Weights of a small image classifier: 13.4M parameters, held-out accuracy 81%.
Rows from expert 1 of block 3, named by matrix and row number. Rows with one number belong to one neuron. Each number is 500 + 40 x the weight over its row's rms, rounded and kept within 0 to 999. All counts start at 0. Numbers have three digits each. After the name is the row's rms in percent of the matrix's.
# gate: expert gate (model.blocks.3.mlp.gate, 8x192x384), inputs 128-255
# up: expert up (model.blocks.3.mlp.up, 8x192x384), inputs 128-255
# down: expert down (model.blocks.3.mlp.down, 8x384x192, transposed), outputs 128-255
gate.157 112:456554515574468526545494552507548443455470523487486461532441498549512572487480527529486505527491489494493492517525523501437583518526518511421466515493434455526550491534553480543492458549411541473519514589529464466465558468490431538574493449468463422471488525473437471538479485463522488602547447473530542482504495502463456516518411464471466566575523412439489473556463508492498522551510
gate.158 089:477442518493558518469488501456416426386457485520521475457486510497486536550498508540449495566448481458577497514463578522506482549516477563481510413541503544502597527478459486482405514487531439527534494552380478507539506499473560451455517546503436491461583470495481526536499579453462492503464478488531550481578480440464438517495523548500515513509486554471564468454506474540527575494517
gate.159 093:521587493506405426568499528515437451455414482560530460476466461509564440487504492480523541529455497517455470571538508517478466516465579522501547537468499449460530526494515506512482503517477498540492481557564429511523463537438515473504515523474437492505517514520434454509495449464525500562523542479527505507518510516564499514481508454434544500499478495474410543484447565438522474514483
gate.160 098:425515553521501483493505479484569557457517607550537452460466478612425497448520451566489440433491527514492514554439533526557433486569520529491466520425470495555500491478512513440532503534491521430460446543477496534416508521502420470500475446570489446524456460479474432530528533518532396524541504499459517473568493468444495459572437520533518515429515463443554467529475491493490549459516
gate.161 109:525573556533510495494493495515521472547481532500592496428477476490469555527502513514555508526467519504441563468546516533524490474487561509521503454482524562516470461479586490525506513478494539517553524508517447514510472395523480446510529482490504496458538534472498535480486471496466464482494553482500467461529502576549446525495518452504476485556557513548503537455518469493439493448544
gate.162 093:490481505537426503577496560444508414519503541459416536497481570422459501484514489486506483460540466467556474572490557528535478529521451514396535458508465444523514547496466545527506556624551472419499512492529456489456445492483490482466529467515488414480508489575567483529456510441517512534524579463526509548539495427584519462445467466515554551509477460455536516439433400488504490562420
gate.163 105:459568523516473570513498508555473484484435405491582554527507540455493524464405534489441479470438507491486436504507551463535460480511556577460473518495505477553518500550489439451498481514494487505555541527473490497437449530512438397505423443497470514520526499493571480543580499528422438497466488508498533436462516529495468542489532524467484469503482487553499557547517505523509483433493
gate.164 097:580486467556594556471537507486535478514491561501454483531494511399492520500488485421503573499509482495475471500523516518555448492466540502468558479461475534452502541408476526542523502429524496551502506475532478529523456529476590436503530522520514454527476463518500462489435464504506506520513503489472456448490523465518477538482511426501545454513502490513543453584461520476527478432517
gate.165 091:503489461431451500483473556591386431420433533429587475461477485534487558487531488508564517487466490510546525573489516500453418486507557469432526503455568525576569543536490531476474517486455463506512475481493505504547469503519509492489540527496499462501484537550500445551504496518560476527507434470469567459565519519546491483450466451474479547502515503549455545511517494498517511522507
gate.166 093:532492504532489435602565568487525492471481504457493484499428480530540529470503499510419579503513524513500604515493569534524516449537539560462500461478501534444542464517462501472462432500481485529530441501517458495459550513465452499480569487531475470437509553521498496485420521472542468530571499437470547499522492520483464504546470463500554488541526504522488485470546500459485525546505
gate.167 103:514546449553422531423440473521425471379479581392518510498479432509471423493477482486563508491487499492510512538559549513551512515503511483570537469485526449505475548496452512457541512497498496496452549428442546516543527445489483519416479513579518449552538534535548544529494501512486477565499466481576413445478533432519568584460455531442490506473483531488529515497515545467528469496576
gate.168 091:522545404538464497507497504469460512450547546458496449449459516512554499481473516524423519451587464588536489526513526503523480489438569500530573561533472486491541422502538511456551505548487471528500445538488478441473488512513497461454344475551532485486473561498503512540486515540507497468481467474471483508493577494493576492532437576570507618520449523495541559540452519461500398508470
gate.169 095:484502522515454427496547500528469516423514536429491513482491505460509492460478457495506480497468476510524506525497433564520499451505536511508474442468511518562609526475401446485443507478513406431544558518468519496487505474502499434545476524537505487500515475502500496564502527499572478450485455458487418537532585505454501486513506497549482496540542477476493556447439431477496506551560
gate.170 106:482469468497486482461529531531519452485466529472474523467556534466433556507481582461473446530500504507499496477524483557555483446513516496557473401532542553552489482488505547457539432554550421421518543499448474597541497552540465493442446534561481514537477555518540510457541558519481447529430484546486498385512491585497485543463507558488497463507527488466621524522471548580529492464493
gate.171 119:454477449463536484493545514495462519519468451496481516543455515512513466474491538475425472543485509546533457469424529582510462437531515546606432457575472500580515484523488518454470486500551524500459514528497490528515495465508571465539405477466490448476505547523530533459483472484514507487477525482434499465470503526459555495494459578579416514448449481519493503513509514449497454560494
gate.172 104:424570460542460495460532459432431468471522469570466462491482481484473422528553532498548517484450489529474497516430482499520550534525515536527590401490448439532557523482490501489460519474486490519563426548518501499455527470576536529451453513461487534427563485546500492542493500505520416398520516426456461504570530480524521523513535553501490495473496530505527529442520530466497451512488
gate.173 107:503504510418499435548474537596429480467501456495517507412493493529470529511449504471493471548536485563556463527477495479484487439528554509490430536502564518516552460549556480422420487458530485480480439473521526508478465539482495501510503507520446471498446463448543548508562540461423531510431569524507533497471499496520478421450531500550450578475534533524505530470505474444575485528501
gate.174 107:484465479413474451574507499429432550461560492564523431457439513553544498433580504431541539518474570520521461521500561471539595492513496463448461424474527533587506531526460558526430489509530499511487469537510523476442522509546642523532522534486478516456420448481436486569507531485546563431471547519488482513516498526467430454510490520499500485496566516479493465441475482407514481574494
gate.175 103:518500545515473491537556498450491433485495533506499418564471482468514465506452524480516462489506488467518479502487521495493516502538498479521506511529435509528482526533548542480515498464458450539475522469490470524494451578439508516504571510497512487510547531600486552520455510443521523584474560466502470471555553499488495565522526415449506452549448447489608513461498426511572520538493
gate.176 093:506426499479488449471486493552487522447556462479502457555527473524518391554398524419551549457546508536537510491489595480501479415465564563544493546445436493607559475502464455480513473529510523486452532472534493556486489508515541484480480568539508512512535488471505527441534382413462450553547493496527525409530510539511480497492540461560547519457561528458478544471556464557558516545461
gate.177 082:456509470493507503531541529491461560404497475575504506513473508567469523494472521538455501442536513500507496548513464563491511436507539534510490517450509510527532547516488466494492450479518446480504507512447493466552522525570464495518453534538536471464437494472519606518446540415609503495551470489528497557519515456474561486485549466513524563521516564520518497466517415490487519554497
gate.178 094:494494498449523546513509506507525526559487563528541492515492500491480477493558495499509512409523475523491583537469490515511438499590505528472479508439404529490543522479474524459552499408451531487532524444513491493469550487533447496445519486452543490491480479449537536550483570552560575488475489479600512485525564522436457558540547456488527439482499486561523472496451532502469570564558
gate.179 091:515569504524469477432522517528446497483423520523536528458471507517466490502457461528481544508480429463492500544467530564511484522428533511462560488476556450514548550495479464525458523551502494526463487537570492554544496465494456471440483548520433503527544569535518457548494550478418514498484505531515511558491556487521463467506471546465479569467415573494508538472513544560504462473502
gate.180 092:427514533536472463558518527479547445490517502474456461479440531474539485431507528543477545556464505495502529485484577465433527430583511509409521519488492493445499483539456510499471538413492584510466504504521525461437530531484466524474489463480492507460541467512460512496507465558514505453573500563516398500441488413445503478538497506514441387461468564516518409504506494526456539508526
gate.181 099:489492479539493508529468472479490482473509582498457498515517429469488524437498435541495501424513510395500571506515493514512551447493480507504451526461489528549477468428432533500495522565534501492528584449499567548429515548546527540503472486607535495548522465552522460462493497529512482524463415489447500538523477517520538508442500539534534539438500493512514559571498458476479520513527
gate.182 108:489524526490492522505478527449469524474499560488546462492498431530498521468525482498372415513445440517535461546493538511518418538520583523491478517527517522518527474512522466451492434497496453526506486477495537564561451534522543422530504545509474465567497511514494519525466504449623453499446486498470476492527488511449564435507483451505507522488473497500472593534471475492566519541561
gate.183 118:446411515460471470475491490510453452453566536502555502447517517483544539498525500471539498541493484507534492496525510487559487527546439445470490484396515529525508523445480584477465507484572418457535568424450512536512421518534467505399485482567489578529536508517518540511531522493531498481473466419554481493533575491499444542440523400474516431503528505504494458480473424531517459513543
gate.184 106:438514539512484555479504460511478506480485516510494466582484486496424491612509461557551470456543488532497541478533458530504503550578436573507571510520515483465498544453421488491534506553526542552499567473495506559562470508508480403456508505496527559528532516505505514487524469545515537470511483485522461613456573475517499490463533454449509476452516599508495426406512495496532508522516
gate.185 084:411496460488477583506562478526453505467544500459494497473515553483480549470485471510455481493499526510564491554540531570592558508505476516480541476413529492559607460540492510462507505479515550483500491541512500466405464474495464448516460559531517512532493490551505498513542513485454508553488543418516509507604509526568464497451495470513509495410508529399565519532533550514547505479525
gate.186 099:477510537390561464475476481499457501545478436514475477579500596493540469526538545511529509472473519466511440513402508519485511483554499548463507420514481478519499471526489563527425512462524538578508510529546492577566507533590532515466494476478456534472527483485504496521453474496478509418541507487522515478509515495480537529456511545501406480460471501544450429472529499496511497443472
gate.187 087:495545473533554499548519491529506466513505501584491473552495542493443515563466519534480460479485567521458455552525483496567484484515574510495485504418440552526542481531478477510527511527482511518538563496458477509491459510481499477480461475521510508515471522515536457489437547476507481471534488465472489559606550515592483509485522448506497538430569528524546571463514515491453537536446
gate.188 096:483497535489500488522547469558485431567443474544507495547491532596576395570537513471463517448484518485470524500566492488519477499561568586548510461496569503530585509488545470478609524435485498510432486494513533543559497527522520452436511507506470509453553526446565561503512517446502481480582500480512459509451500454533554566483478527486501508466503525518562507446516498493467543580531
gate.189 109:385544489491531538488469547526501533506484515498477485503442490547567485434534475568503505536500543516541461547494578509502459504503479568418474463416475457487493521497463517481494395498481544474520521451492531484475428483548513464485480468446483493436509552526480469543565543518475412461561517460518517513509503545471528445548462507517497441456499529468523429436543453486520482462488
gate.190 115:462447535543522585473432463523433511481495539543455442582516473529443454476519459537488513509477515409462513492517545457516432495514490524498493571524550510460461536549476516414494457508540485523451607455456525553554480498463496456557502482593523506495504550540546489448477508519545477483443476523475463473502551580521579528516457536558511522472505469519489533488454483527454475473528
gate.191 094:503530527496557491544497455535525459547500485543489518528492485492486541552392545484481476442546474555490563502427552500533472512535534594504501525498511528574493519511542444540477506513564503457536487458529392543491437467484480474464474487538501526494495491477532479458446522505547473534506558530530509554459461566532531496502476463484521434431559527506526590494473467474513556522517
up.157 112:454477542594530505453508525459579490520523549500478450494449539479532578467505479529497454520513498532530487464504570552493492551469440520524450481542420487532459523528477475562535516527511451441492505510446470491461477583524510562458589541529531481505514503509456498473482484518462545490534468505506528476574465479464434464551445462428533411475542407528626414501494443542485527494492
up.158 088:520556517577518478446501443486512487532462499470532432460552524551501503468445426505518464452535511571515448509531510488577530529526477463548571475487454463545467486478488500493573406496474468552498529428496496538409502454480476499517452483577576504546517563563493484510465480533457517496474457562486446535496520561514576535525516492474509516459519520505542493530512508555481496459545
up.159 096:483456463501564575439431452522502580506483561521437458552500516490450517513534475501534469487474535425525511488445482506551520475487442501531466502482443555495462478518485508461601479525532484446516520449452546539505539466500505463433518507547485482545527535516582481493495545530571510470517418559417461497465558533515508428543406510495502466492534500491501539578459529472511459520573
up.160 096:482530562438515565510535481492440526568434431559461509528502529419537481537595550440445505504540526489452540488430502476442473558499457465524514490553460507407506477499491506547455532502538504430492467499543448447617520498539529515468506506467489540549464446465551505483434511604518541419518516496502457526546478500560489518520538503465492546584460513533447517487480506508486534486500
up.161 115:456500533488471463432508521522486495417516492528514479526525438526499503472464533466544494456577527491419613509539485520457446514455464486501492562460464472477517565533521483449506551494501531435514509513523415481512517547508507521474514526428545458449471449459452525540460546499530549469483475524532517563469503455521554539451438520480535536511546490523499557519531507518492470507451
up.162 097:518519506448410450573534558434467424522518508499447514517469571490507498473507507455469532482526474495560480572499512507527473557466478479444515488498488425551561509471432533540497534584516463469511439513509452466432441502489450493460483463496507465464499466540513447541438495487538525579518589494487521478552514440561519456410469504504550520525452465464485577457415447447470455558420
up.163 108:473492456515425516388494499434541450490511458531468502477511497477506571461513599479512428510487461482551425500410439458540503483561508523519509471507485486540532496525493531442500486476545440454500536511428454474467441581484509475487465489489508485512478540479539569503506461497457440458524538519456495472470527519454484468436525535507563532452478457515560515454520479533526507530506
up.164 098:610551578505544518512434517543490504557478471466571485484528439517516530544543471509512455499530564520458517458503497438422527546546481501448497501461533488427485491499489478518492502549501437475539497464567482511527504461473567543517539517446443518495529500506484514475535490463509551498527483542518454540468531461504489474518460417491469496514571481502482474467499580524508559495544
up.165 088:532526552456526421480531530482496518490488447524483512556506506510517465538481554443498559493472522456503481468475529516500484466425482507488533436535433475562541493469477513515414519483442447547527445572603455496474518508507511506504400499511521507449465518490511510443517498424430469477437541496526519476425528489445524446461508456498516509553509555502546522473545489539507509448507
up.166 096:447529529499558533543493534525549459522491462471460540488459603489534536521479528471469495506497501554498514480489569464498453435433575555522484510547539530519554480597575490519495461519494515486503424536496516594457466508488475440531503473442537475521438473486553503460554521447470475456489569517423496534472529576522552484588565472502557523436518440493524560490487523463519519490468
up.167 109:580503486473547451524535505468494530531558413503499451504518533541515494504482509519447565463510480466449490454492528492475514499544466471444501502518474530517519470492479473566538437439532412540514467535484496481437433569538571507521558495487504575462509501444473494481498466461601527425457538482439530539551494588473420484522575504519512475503513491517476476465407424538498499519494
up.168 100:520425495538517512521500471555489519476563514526415507496469555432471403512448565543538514551574539480572525466495535492510555450514450514555482508497448519518494495556436513427466516557469526549394492492449520484482566517537447508554475553491523477433478457533512520456517484475461446479458473464485430459432526511451530485568487558537470541437486482480545517506524545438508464501507
up.169 079:514473490420546594491498461495481402538461539560494534485504537455459546555493567522483456494517492509457565540524539440497494567411464460511520513480407477461468561560549570515461516528529536556470502518489484499584473555474494513524524507423493496528461456491532539521499505449481541613518512564535514467490490445502494507424487450448530457445454433574501565529529601484500495373459
up.170 107:479528517457500466444495512458436580446546459527485495494458475531521470489470446490512495504539467519528519516437448520477574503440436544523547536461496482492535521506440525495451549505469552502504426472501501391473510438518509526526472542473516481485530494485455465554474529493438487416520476472479543626524476439493581500494460517527504627465455506461455513446572450473482473483435
up.171 121:460491455474503509455547481502477495513451490516466501540454511538527474436482509512434486520481446556550505489410539588517434444509504541579440470571472535545475481551510532467471480542545556501470486528506486502531496444508556472539430447516488419465531605531506493454496486485519498510480546465455550499467514497438539484506464556530447559475425477565519499520511520461499489544513
up.172 095:512558438513443426493497481523429431551559525442496472558504496541561446524455449455572566427488471486470525496502481470528462476461560491464573435480525456528560572498494493538495548447487516490514493514532511511440490458483505482482439547510525550489503527511493510495439439576477467420507541405546504521481483401550546511440514467464471476479461519540504535509556478508398484463480
up.173 110:534499525432499456531449533545424464513536479486514521461519543422462486461513485505528500521564530529559470502477558507473523422514547517494449519427524473489531455506511477443470496492525553480496426514556491496438459484463457483486475495530453449557424505471499547492542501482405507499475530501525528550451483480502493437473545484486445562508477575497503484506504456502558474556502
up.174 106:524555503538581568420526510512560478533427513450495554501540538497527501495411516525474396437515381430485521479560450508473442497450521523546502566492434495386491499502555448447543467489480451545538512453488513543559467535468424493483509388493534468494478552501513538470425428496571477536570515508466512495501507478509556589482437503502499493445481450497482542576542477591418521483528
up.175 099:445508514412447495430466484562496519508519505488501553434545464513504524504576478515486502474503455560490501495523484482494498481452495425522492473444557460457499504547415463528448490494568548460524456494525526513508517421555527497502394547531537521492467481437492472481536504553488508507510490558493513478459496508537536466458479608544483549448489558512441481524482545462448497512469
up.176 089:507508575542441480471486479516478470481521542481503482495559512509467435580409566447539517470514488528516524514505530532525469450457564546512510556468502508567493459516485484531510494493478482481472509468537429464492478517467522489470555546555537494532548531535499517466545436422515497551523467546525552460532514568569508521563501445514593553557517523476523566493536520579549483523481
up.177 078:549458532449477529539509498524531518450420505517513543475495486534438508502516417570508428549454480525447513461422523408522550455506494532496460556530572482522500512560509496457545555523479468525492517548547500591444506521441496514431457493544469437563491467500549487465570489481516507498536489476450556543501546496545574479490437504481523592446558495494461531515505533484480555561494
up.178 099:485482498531522515488550551529528434519494581514545521493451530487488460508449498418464547453512475477575521527455510588553405524482591538469482517437525540487532524503509520475593463463494468559520539475497480535524465541473425498441474483488496492521509546460543492519576497501576544525544500521570492526471553480454516491519524468472553510472506517493527539491504524547502540549509
up.179 100:558479501483489503473520512536490536495367516473515536478511544528475535517450469456434481496517444466522532494487560576519461460488544529439501474537574547544574491526558495499527427457523535567521490529500508558517446571498432530475442485502536525532477563472581554474491479501479481483454509518480528471577556559497545467526512526468564477539449554566505558502601421579459498509511
up.180 093:482523472475527511443494478480497513483477590459551484480509454533498498509486463460579492484487548527486496530518495511495467488466466506546466518509527533543534526444492451515575437513445427475535483464445462550538490469564529500484512543491513513480531528501450516533517535440510495568514441471436565477558497531517553504470501481414494534516493421529549549512510482509529453582459
up.181 099:529529536479454413452534594514486486443414396508543565514522488552531535541486550464513493540480484518581464528437496520485407537464556512521556430491568430524546472526459506459497478529462467494541447598472450436468519493468504489498434545423452521482488485464476535541507504405445494492482538487507532422510471537505495549493493482520458501558489555464526500465516499483456505449435
up.182 102:490526492491590440465500485500498580521547510465449545371498537503601480495470485484557498474433491472508424530412554467520506545471488476482533487468453489456501520430467517451473538458502481452515556480521482481447493505535492511532482483501513519459535531506467524511511515602509523461485475554515456491539529448530438516535495548482496437483546480475430445519486442499541503424500
up.183 109:514589475496500542545541504554516508504462468509468529492492473498477459520495521529432492561526487556531527503501536525470528466451512540489565531603560504476506470591517460429508492495502501550461504579508464456547465475424477488571472550459474439520484541531567450483518471465408482520483525568462593471471438526512510469517513543496500544501452472469535579528521526473510493487436
up.184 108:425529543521475452533566566410554509467518525535553518424473406489558539439547529429468460534483491507505498490487532526490532498448545495396424530493501563540517498518547488523503465486458505512530381531523517476422477501491541512474488508539491437518474553512451455474524491452517515500550483470504498502524503509512420446494459432496508526592500430484481551492520556535502517480493
up.185 083:472533417529474573452542464510546503480521505463476519517529475496476468480511534434513544473572510543525459518553537519554569478537476504555538482454516488485435501540498498570478497470508549493489540462523498532479482442527486506515489489477514560550502494493480496435494475441522453537587627506483487451475470519542524457466506482579567488453522544477547545530494490487476497484509
up.186 106:449482539556492549493489518455590500494493528465524528445522530477452516525484523500518430588491525473497493489486527530564499464495473509545518513461502528539498486430478439480585502587457490408451544496388533518498490427459543442473515572564473443524461536497443521461526526460496544650557494509472543440552483509519480507416510498511502542526489473507556551510422538515574504617516
up.187 083:516506488464444499471481503511515487505493515452594543453476488570464507526516498518523475491533507499541474521563500509503489439466511520546456548476551472577514527503540421601482457501508465444477425479503478598515536388496525521488496522502460470580412555476446468494514544510480526544472464519517569403493501532458509500499449449526469498531499537513522492541516511540512521515513
up.188 089:497482511543517498524513506499493554466517542509521466464499502451483545425476507493482481519503446501500479525446493512508466542489428457439431563479429502485476426517519517559457418570506483520509536480510432489482519488452518565547541541533524465585412501534477471526490503500617581527412510521477568578540493544493470471505530461517508501518525488497494551533508473542548475452455
up.189 107:420508472471513505481490568489475515456516523487454477469468473559545505427560480541501463501478534523538490539503545491520498560559478522424470527440432446521517533483483582489526406468426521455496512445462504488451443526506470527536529460507482464442532517544470509532542524494463371484583498421542537567557501508452468477530496456499534429456543496484521392461479547453540476456549
up.190 122:479509468467451417448556556494486450527497495469481543459499513500584478485488550454568500542548466567526521579471523545539462497479488556527493441489441506526524555521534486563487517498502599450478426555480461490519429502499443575388479468514473493515513538445476495593495505414474444543517508495464551493495469459485451477442487491456595469568486567557524490529478533579523534522468
up.191 096:509474522514467516439490557458489514510486471533506479472500490474550520472607488479520509531485557479437475448559441460439530500457451446474496496532471458404472491415463504486500535509495492561492571563503534409471476488550582541542523453427496516516465461419507525513546518539484508441549528445512491438527536495498491487474492512538496576532509476501396444490521505481426488488420
down.157 116:460485526433471513405500493487507619423566465449528463461527488501478469503438492541525523507525477557523456519498532480466456547432462486514447532501464549548440507571504479560416418463475495502442515438518557485512496408503490468557545464497518602512483529423448484456479503508445480494529463553543501445496524572478561543529486463525519605474526517545463509525483518554546477523511
down.158 093:505480478563485543451510489483524568462515518522415464500440517501529451491488524484552525529454565548513435505523466486520526524520431502403515445493504470461467530495424557525500475570511481497425556492510530532455539486546542458501528525497458432506479494530468468525522537524484428499585539543525454521458469506528448463503514493503465418489530532547520492439523512498473427459584
down.159 089:494472481522463495516495440524532481519575587544455486540463535461497517499458546517508528496524416450489491442467503484546452472490456488490459569485485542529472478589532555427547421511537515522486528476441531506522470458540429502542515496561519508453484429483546432472513505528481423461477490436468497507517412534463504545505553533530508533457551464576586537516472521446520500569494
down.160 094:508466533514543489540531488482521485414492454479509528468519575439516519563537528527468555502524501465549531494512498526495583448528545569533448486462480568490498464515449494518599533540513490435481488529567473469465509461468527471442487416542439438484520498490441481516509473496533485489529477533513540438524463458489510515514462536529417491461515433438491540442538485482490520494573
down.161 121:486494519545467542512581449564499473525512512586466438547403527517492509522542579544467469474444476451519505518439523569524526526514524517530530500485535468554545462491484461498539546563524544445476551521555525525540457538473514511452455456536503416462502496509530467501492473520552468522506509405483471429435558474508475481518444483426455484439484538498488557452478510504516534506473
down.162 096:526472537479457516543453418486524526452492478506536496425542418463419499485503497598503535497541401551473501524485512497498504535533464459521469515478476525456456452546511463560499468537480566529467501462510493443464492474415402475511524507521505531541530492426428535521454430521518561559493494581424511446508561562496568556489592492444496625507472483369509523465457462484449485480496
down.163 110:519449491482448474494512515556459566530594535503472508535499562551510469510447528463597586492505530560501474510528449475428472468459474464440485569501480505461431542540486431517518435511515461516467447493552551513449489490562458508541464438487555532581486481427481472490519492466502496543464475488493539480404466527461504495555489466544478514521526518553486476489467522478448461475539
down.164 096:477513528471487538512467479525529511523533502588472479537460485570434507510526540543557472515519459494517529489452490462437452515516551453462494510533512466472502527538555531521503486402501589515450543487517572463588522489553497439560447456529511529578488483377518485456518511558541436572590470481406505490482448549520506447526480462576471515508586492586470525498527477413414546534475
down.165 092:498506512507538468543538467533602487527478576508464446468500584514626500504478493534467477570496465461543546403460514469532490557473536457490506492453492563512488473478495527583481471445537557511464473538517440492497567492530544505474536522563526454497539503501461529495431507444554540474521514501540474535515422505518468478502423489432494528469477493453541498470525487487519505452495
down.166 089:529502532444548481500563519514542405505473482460567553475559493500537572474563514515450495548582569497368569425468484564560512459465507548524422472524506533449495452468488535455477551484519502517564431480537540496477465538463519519498582470445470472482501563511449491506471542506498524548521493468505560530555520440542489510476515499524548482509503514541566457540501529510549540477491
down.167 109:476447474470526522529493434521595492461490472490535471489481493518531479530514511523525510487499463511502536526478498480489520488571444495477476498473462484453448477467471462559501558535538521445471505469569475475510526573442524541503532435459516534444512540441401470529444423528488497542473435468521520433489507445501442549506504495459482504476528467482436473526554489496495493450539
down.168 099:503518445513458569517460494462526594506470433530491482565458478532435534470511484540586477443461407502439460476524524491502509457498526515486494513536534537523509517592524474491519459450455498537506564546527501427456525510546494478470454450504524506530459514450547488519532533445518541450486481585447574462518480568494523518530517527521457565472534463520488507428512419490431540547451
down.169 079:471525475543528517500484535488491547494454487428530533471423434529469530491593467526466510469430533500455453517550527507505468404539489533508462444551484490516555510582514480469516427444527389498504509464477502530494493443471543459505468512554479522454466454526512572495459562491479470448536464539503525481529536603477530464482555536544512532478518441501499547470508560479494514602537
down.170 102:507514608547482527516468479576540499541497516488519466495458530512482492554514508502537516438452442473512486561493500508471516555493565567537507435511493481558531505522515522562480501525513549492498517473578490473549505483410506459452493427570539512453496494461484524520415508526563442508503471544441457456479530524563489523451451529465451535501481528437512594482504519442497539516488
down.171 123:449517529453514478512510526487364534492452426526497530488513502545489525491560504470458560460461456460558451529480585525474495489522518523501458475524460413505562422552468490511429505483442542487543477537503481436473466436479494430526502501480413428420475460513507523519453538518461547551475493530564519508538533483455532562416434512497428543579455527525427516539410467490517533552452
down.172 096:585515468473419485468454549516476490458512514504494537563514540537482507476513516494496534538523487492537492519515524435469476423485501434452500544491537500466445504502531468503545435462486506518517496552493503492474504476483488518514558523457473497550474515449623468494543486463499467474495511485498517548454452497516533524529525479570465563543494579571395495545512556471444447462523
down.173 111:508501498524468480454504512533534489489605505473605504457482432528525475537496491470550530472509522432555470537415467472459485563482486474445490498499567507472506522499490509580458525449458511548507504550507553522500591433523537551492581454484475583504530499546449481465515488473438472482532497510527507499507513550557472521522474494556517489488548561472452449551534507508457488464531
down.174 109:464506469579472463500485482491475472501497586486453455468443491481529479489485577520564524469444581430522501587478539443455498484518544463501584443506495512517552524425487542495530503521462492470493487552469548585502564457534503500546479523481484472402477522576535455486460487469540480536539507483521376455446516520503506443529453626541444438502527517536583501514474517446500453485548
down.175 089:512573487596435519518556495489529464569512502530399493439481522481516495514514506486488399512481460456531516447425440465609506521541533491579597460489550550541519528457517563481581476547544535498473489485528472501513485568478515450430502509532508454451499502532552551429489446480534514509473563475446446505471511493443444490477471477487495449458509496497585636465454509505483487568526
down.176 083:548541503513548482475476492493477484460474497471523543481488492478496521549553505497523501520480587497441506460470519562529524473527524501499589439489529464521499525529534465491536476516512503454442520509578547412530495484501431420491423496545467511520506512526471558458503515543624492520545511539541565523538456504562525510452538462512550458438503516525555542428492520514475489526549
down.177 076:547486528484474478522550546519423445590541483529589501480529522540499492488486499500485498489503539499470526464545473573539448514433545452510470499545500486466474494516601413518514479466508473487539507555569480453468486483473444505572487436497488482555498555452493554505550524476517481564518540462457595557437447503488493479467490435475583526555496523473548499496493493514416463508461
down.178 091:497526475456489478470498502442490527498524487514398531519471505457570472444518505449502484515545462412580432479493532542501450518433459488515508567563456456484510536494481520549468464494412538578535480511480488477556469471535512539570478534471545541496504464450493512509491510477461497500481533492500566559468505460495590447513447551501504484554488462495532452540462482519489502465442
down.179 098:517478502525490541460506374490561506541539507594507426535452526440544421541479509545536489532419442474585457551555533471477517597515409433461534527500445469548506482485506445556510569502536530535431575423495491526515534503527515497463496555537528563476513517474440550515511472542485490447576495504501457483461543543582457532518540497450501495458451497537442509500477493503507488459532
down.180 098:569493492502490473459511505464464516467525520508488458495500410459530429486471425496517435505520458448551487512535451460481516534502505459515531520580465521490441578497533536494486478531445420603490501565496506501533503556546530543507513509448533487441469507474536532557515461378501542492418482514530515524417511485498519534518507588568523510440467526468533546483476488550427448487425
down.181 101:511487478479519480505524498509474474564519527479446454532440546480532454477532566509530543491462600498475466522534470498541530529493504509507539426470556503571543478463555549490491505566520514412442527497520549540498488500507539478433521496508459503523456452524499478463538496535557433544600476439400445423472500545566492479500478534480492478499558535536527520543519489471580469520527
down.182 102:490509432522462498418512546430517455476486463461512491569523528469485495474464418458526538477533514466584430497538549575478490467472504527490503503559517448531465524546536413507505483529472447550461482495473508532480514578528526521487455502470498523468488554502519470546514500442416478411537503588488553480463457488482557509512521530545499473486490512564531464551504473562492470520490
down.183 104:549553443492526447501462498451489487521513525510479499520462546481531455429496525456506588455470535501447465437494522514565502452432543437569445438427548533537487493503545466501483448518529508414477533544564573522501514531572531443484429421508508510477439566460498472509518454557514456529571544449448524512482479587474433466513472511537504472486563466530611501491469471475454475491547
down.184 107:468518457519454537564470500549525511504482521554519437474477503528498457563501552559551503445450489530521482524552489488524501569543507473436598502498508501578524494488476525498549549456487463447477602491582429492476506502509487462481440413531552534452428504484548510521540515416554498475482448539430421479474572568508481487474472465489519515487531560500546563469511472514474474480495
down.185 082:492531552481475536525433565505454508481449459483374561497515538438502559513478540429493499489537462486443504491459504498485500477522503536547496519549490509489455497508532503494543469499457459490522465508496534542577485493516416532496461497429495505541456452518575480581533541505447536539402485487498593484482471535487549458492529522589479524526433528437476512482472515460504489501459
down.186 100:464478520503485466443561477448481545623503409527410466546488496496554396557482481475549486476459427464557458538496512481520496465471463503505513467601476440502484566465474471526465482542507528476469452578504521506498432457553525490508420443491500477441543502469482465536521460467489541507505472507485485526426512493471482452467447556501453515463509468537538518505475477515470508465441
down.187 084:439471516493580502482475462536475504555508412450573490462481513509463540526564495451491574540467495509461476526468579483481480540420511537448464486464511450548538476473488503545466511526482536485474508462503527482517475542391579526468620512503462547566571458522488496490457535515435482563552541535571552522564521508518498556491477438452425472576482483572493417504505450480538519433510
down.188 093:353526484506520555524541457550522489531486499457491483597447460520482470567549484522503444504495443522485473527491494471446490456557530550511434484488542407511528479431464520448444573559515551440461503460478507551574547506446506497435539505517465523536494464451514523496432425507503493496484506517471462474524560543506518538493477477481426466463545524614507510606550503493568586508485
down.189 106:516484467472467483473428468470521535549487493504513468512463503590525508431465425456565565490505469495482468530535471494465515454500477478478513507618506501495462528467454443578511409508428501550465482517549525489441494481477537529522481430450519419505524509478474420543463396441462490464538505533476577529436505448468470566486498512538493565516459474552506469503500480502412444460485
down.190 120:478478539495497474474499476491522477515555507565480503459419553487568476485548569474521520529491522488513496501456513495556509549536551446467522497574501517581556486486471556466478591503473493510422497495478480543510544542517535511503544525486500484479459506524513502420522489494567523444526537426441420462504513423558511435542463534386445469508458561486533534458489495425549522558494
down.191 087:481511508506520541491495446455544448528578545557485509525503522414497449541574484559479516441500509494496458470490446474506516501495458456475462540516473528509505504474507438447548446564494479499443526498509528484463555482520550572473461458469534485499491437479546479516481525517544485490484467477477455497464428497485500414540521538569420525455522613567465528525481532455471496538559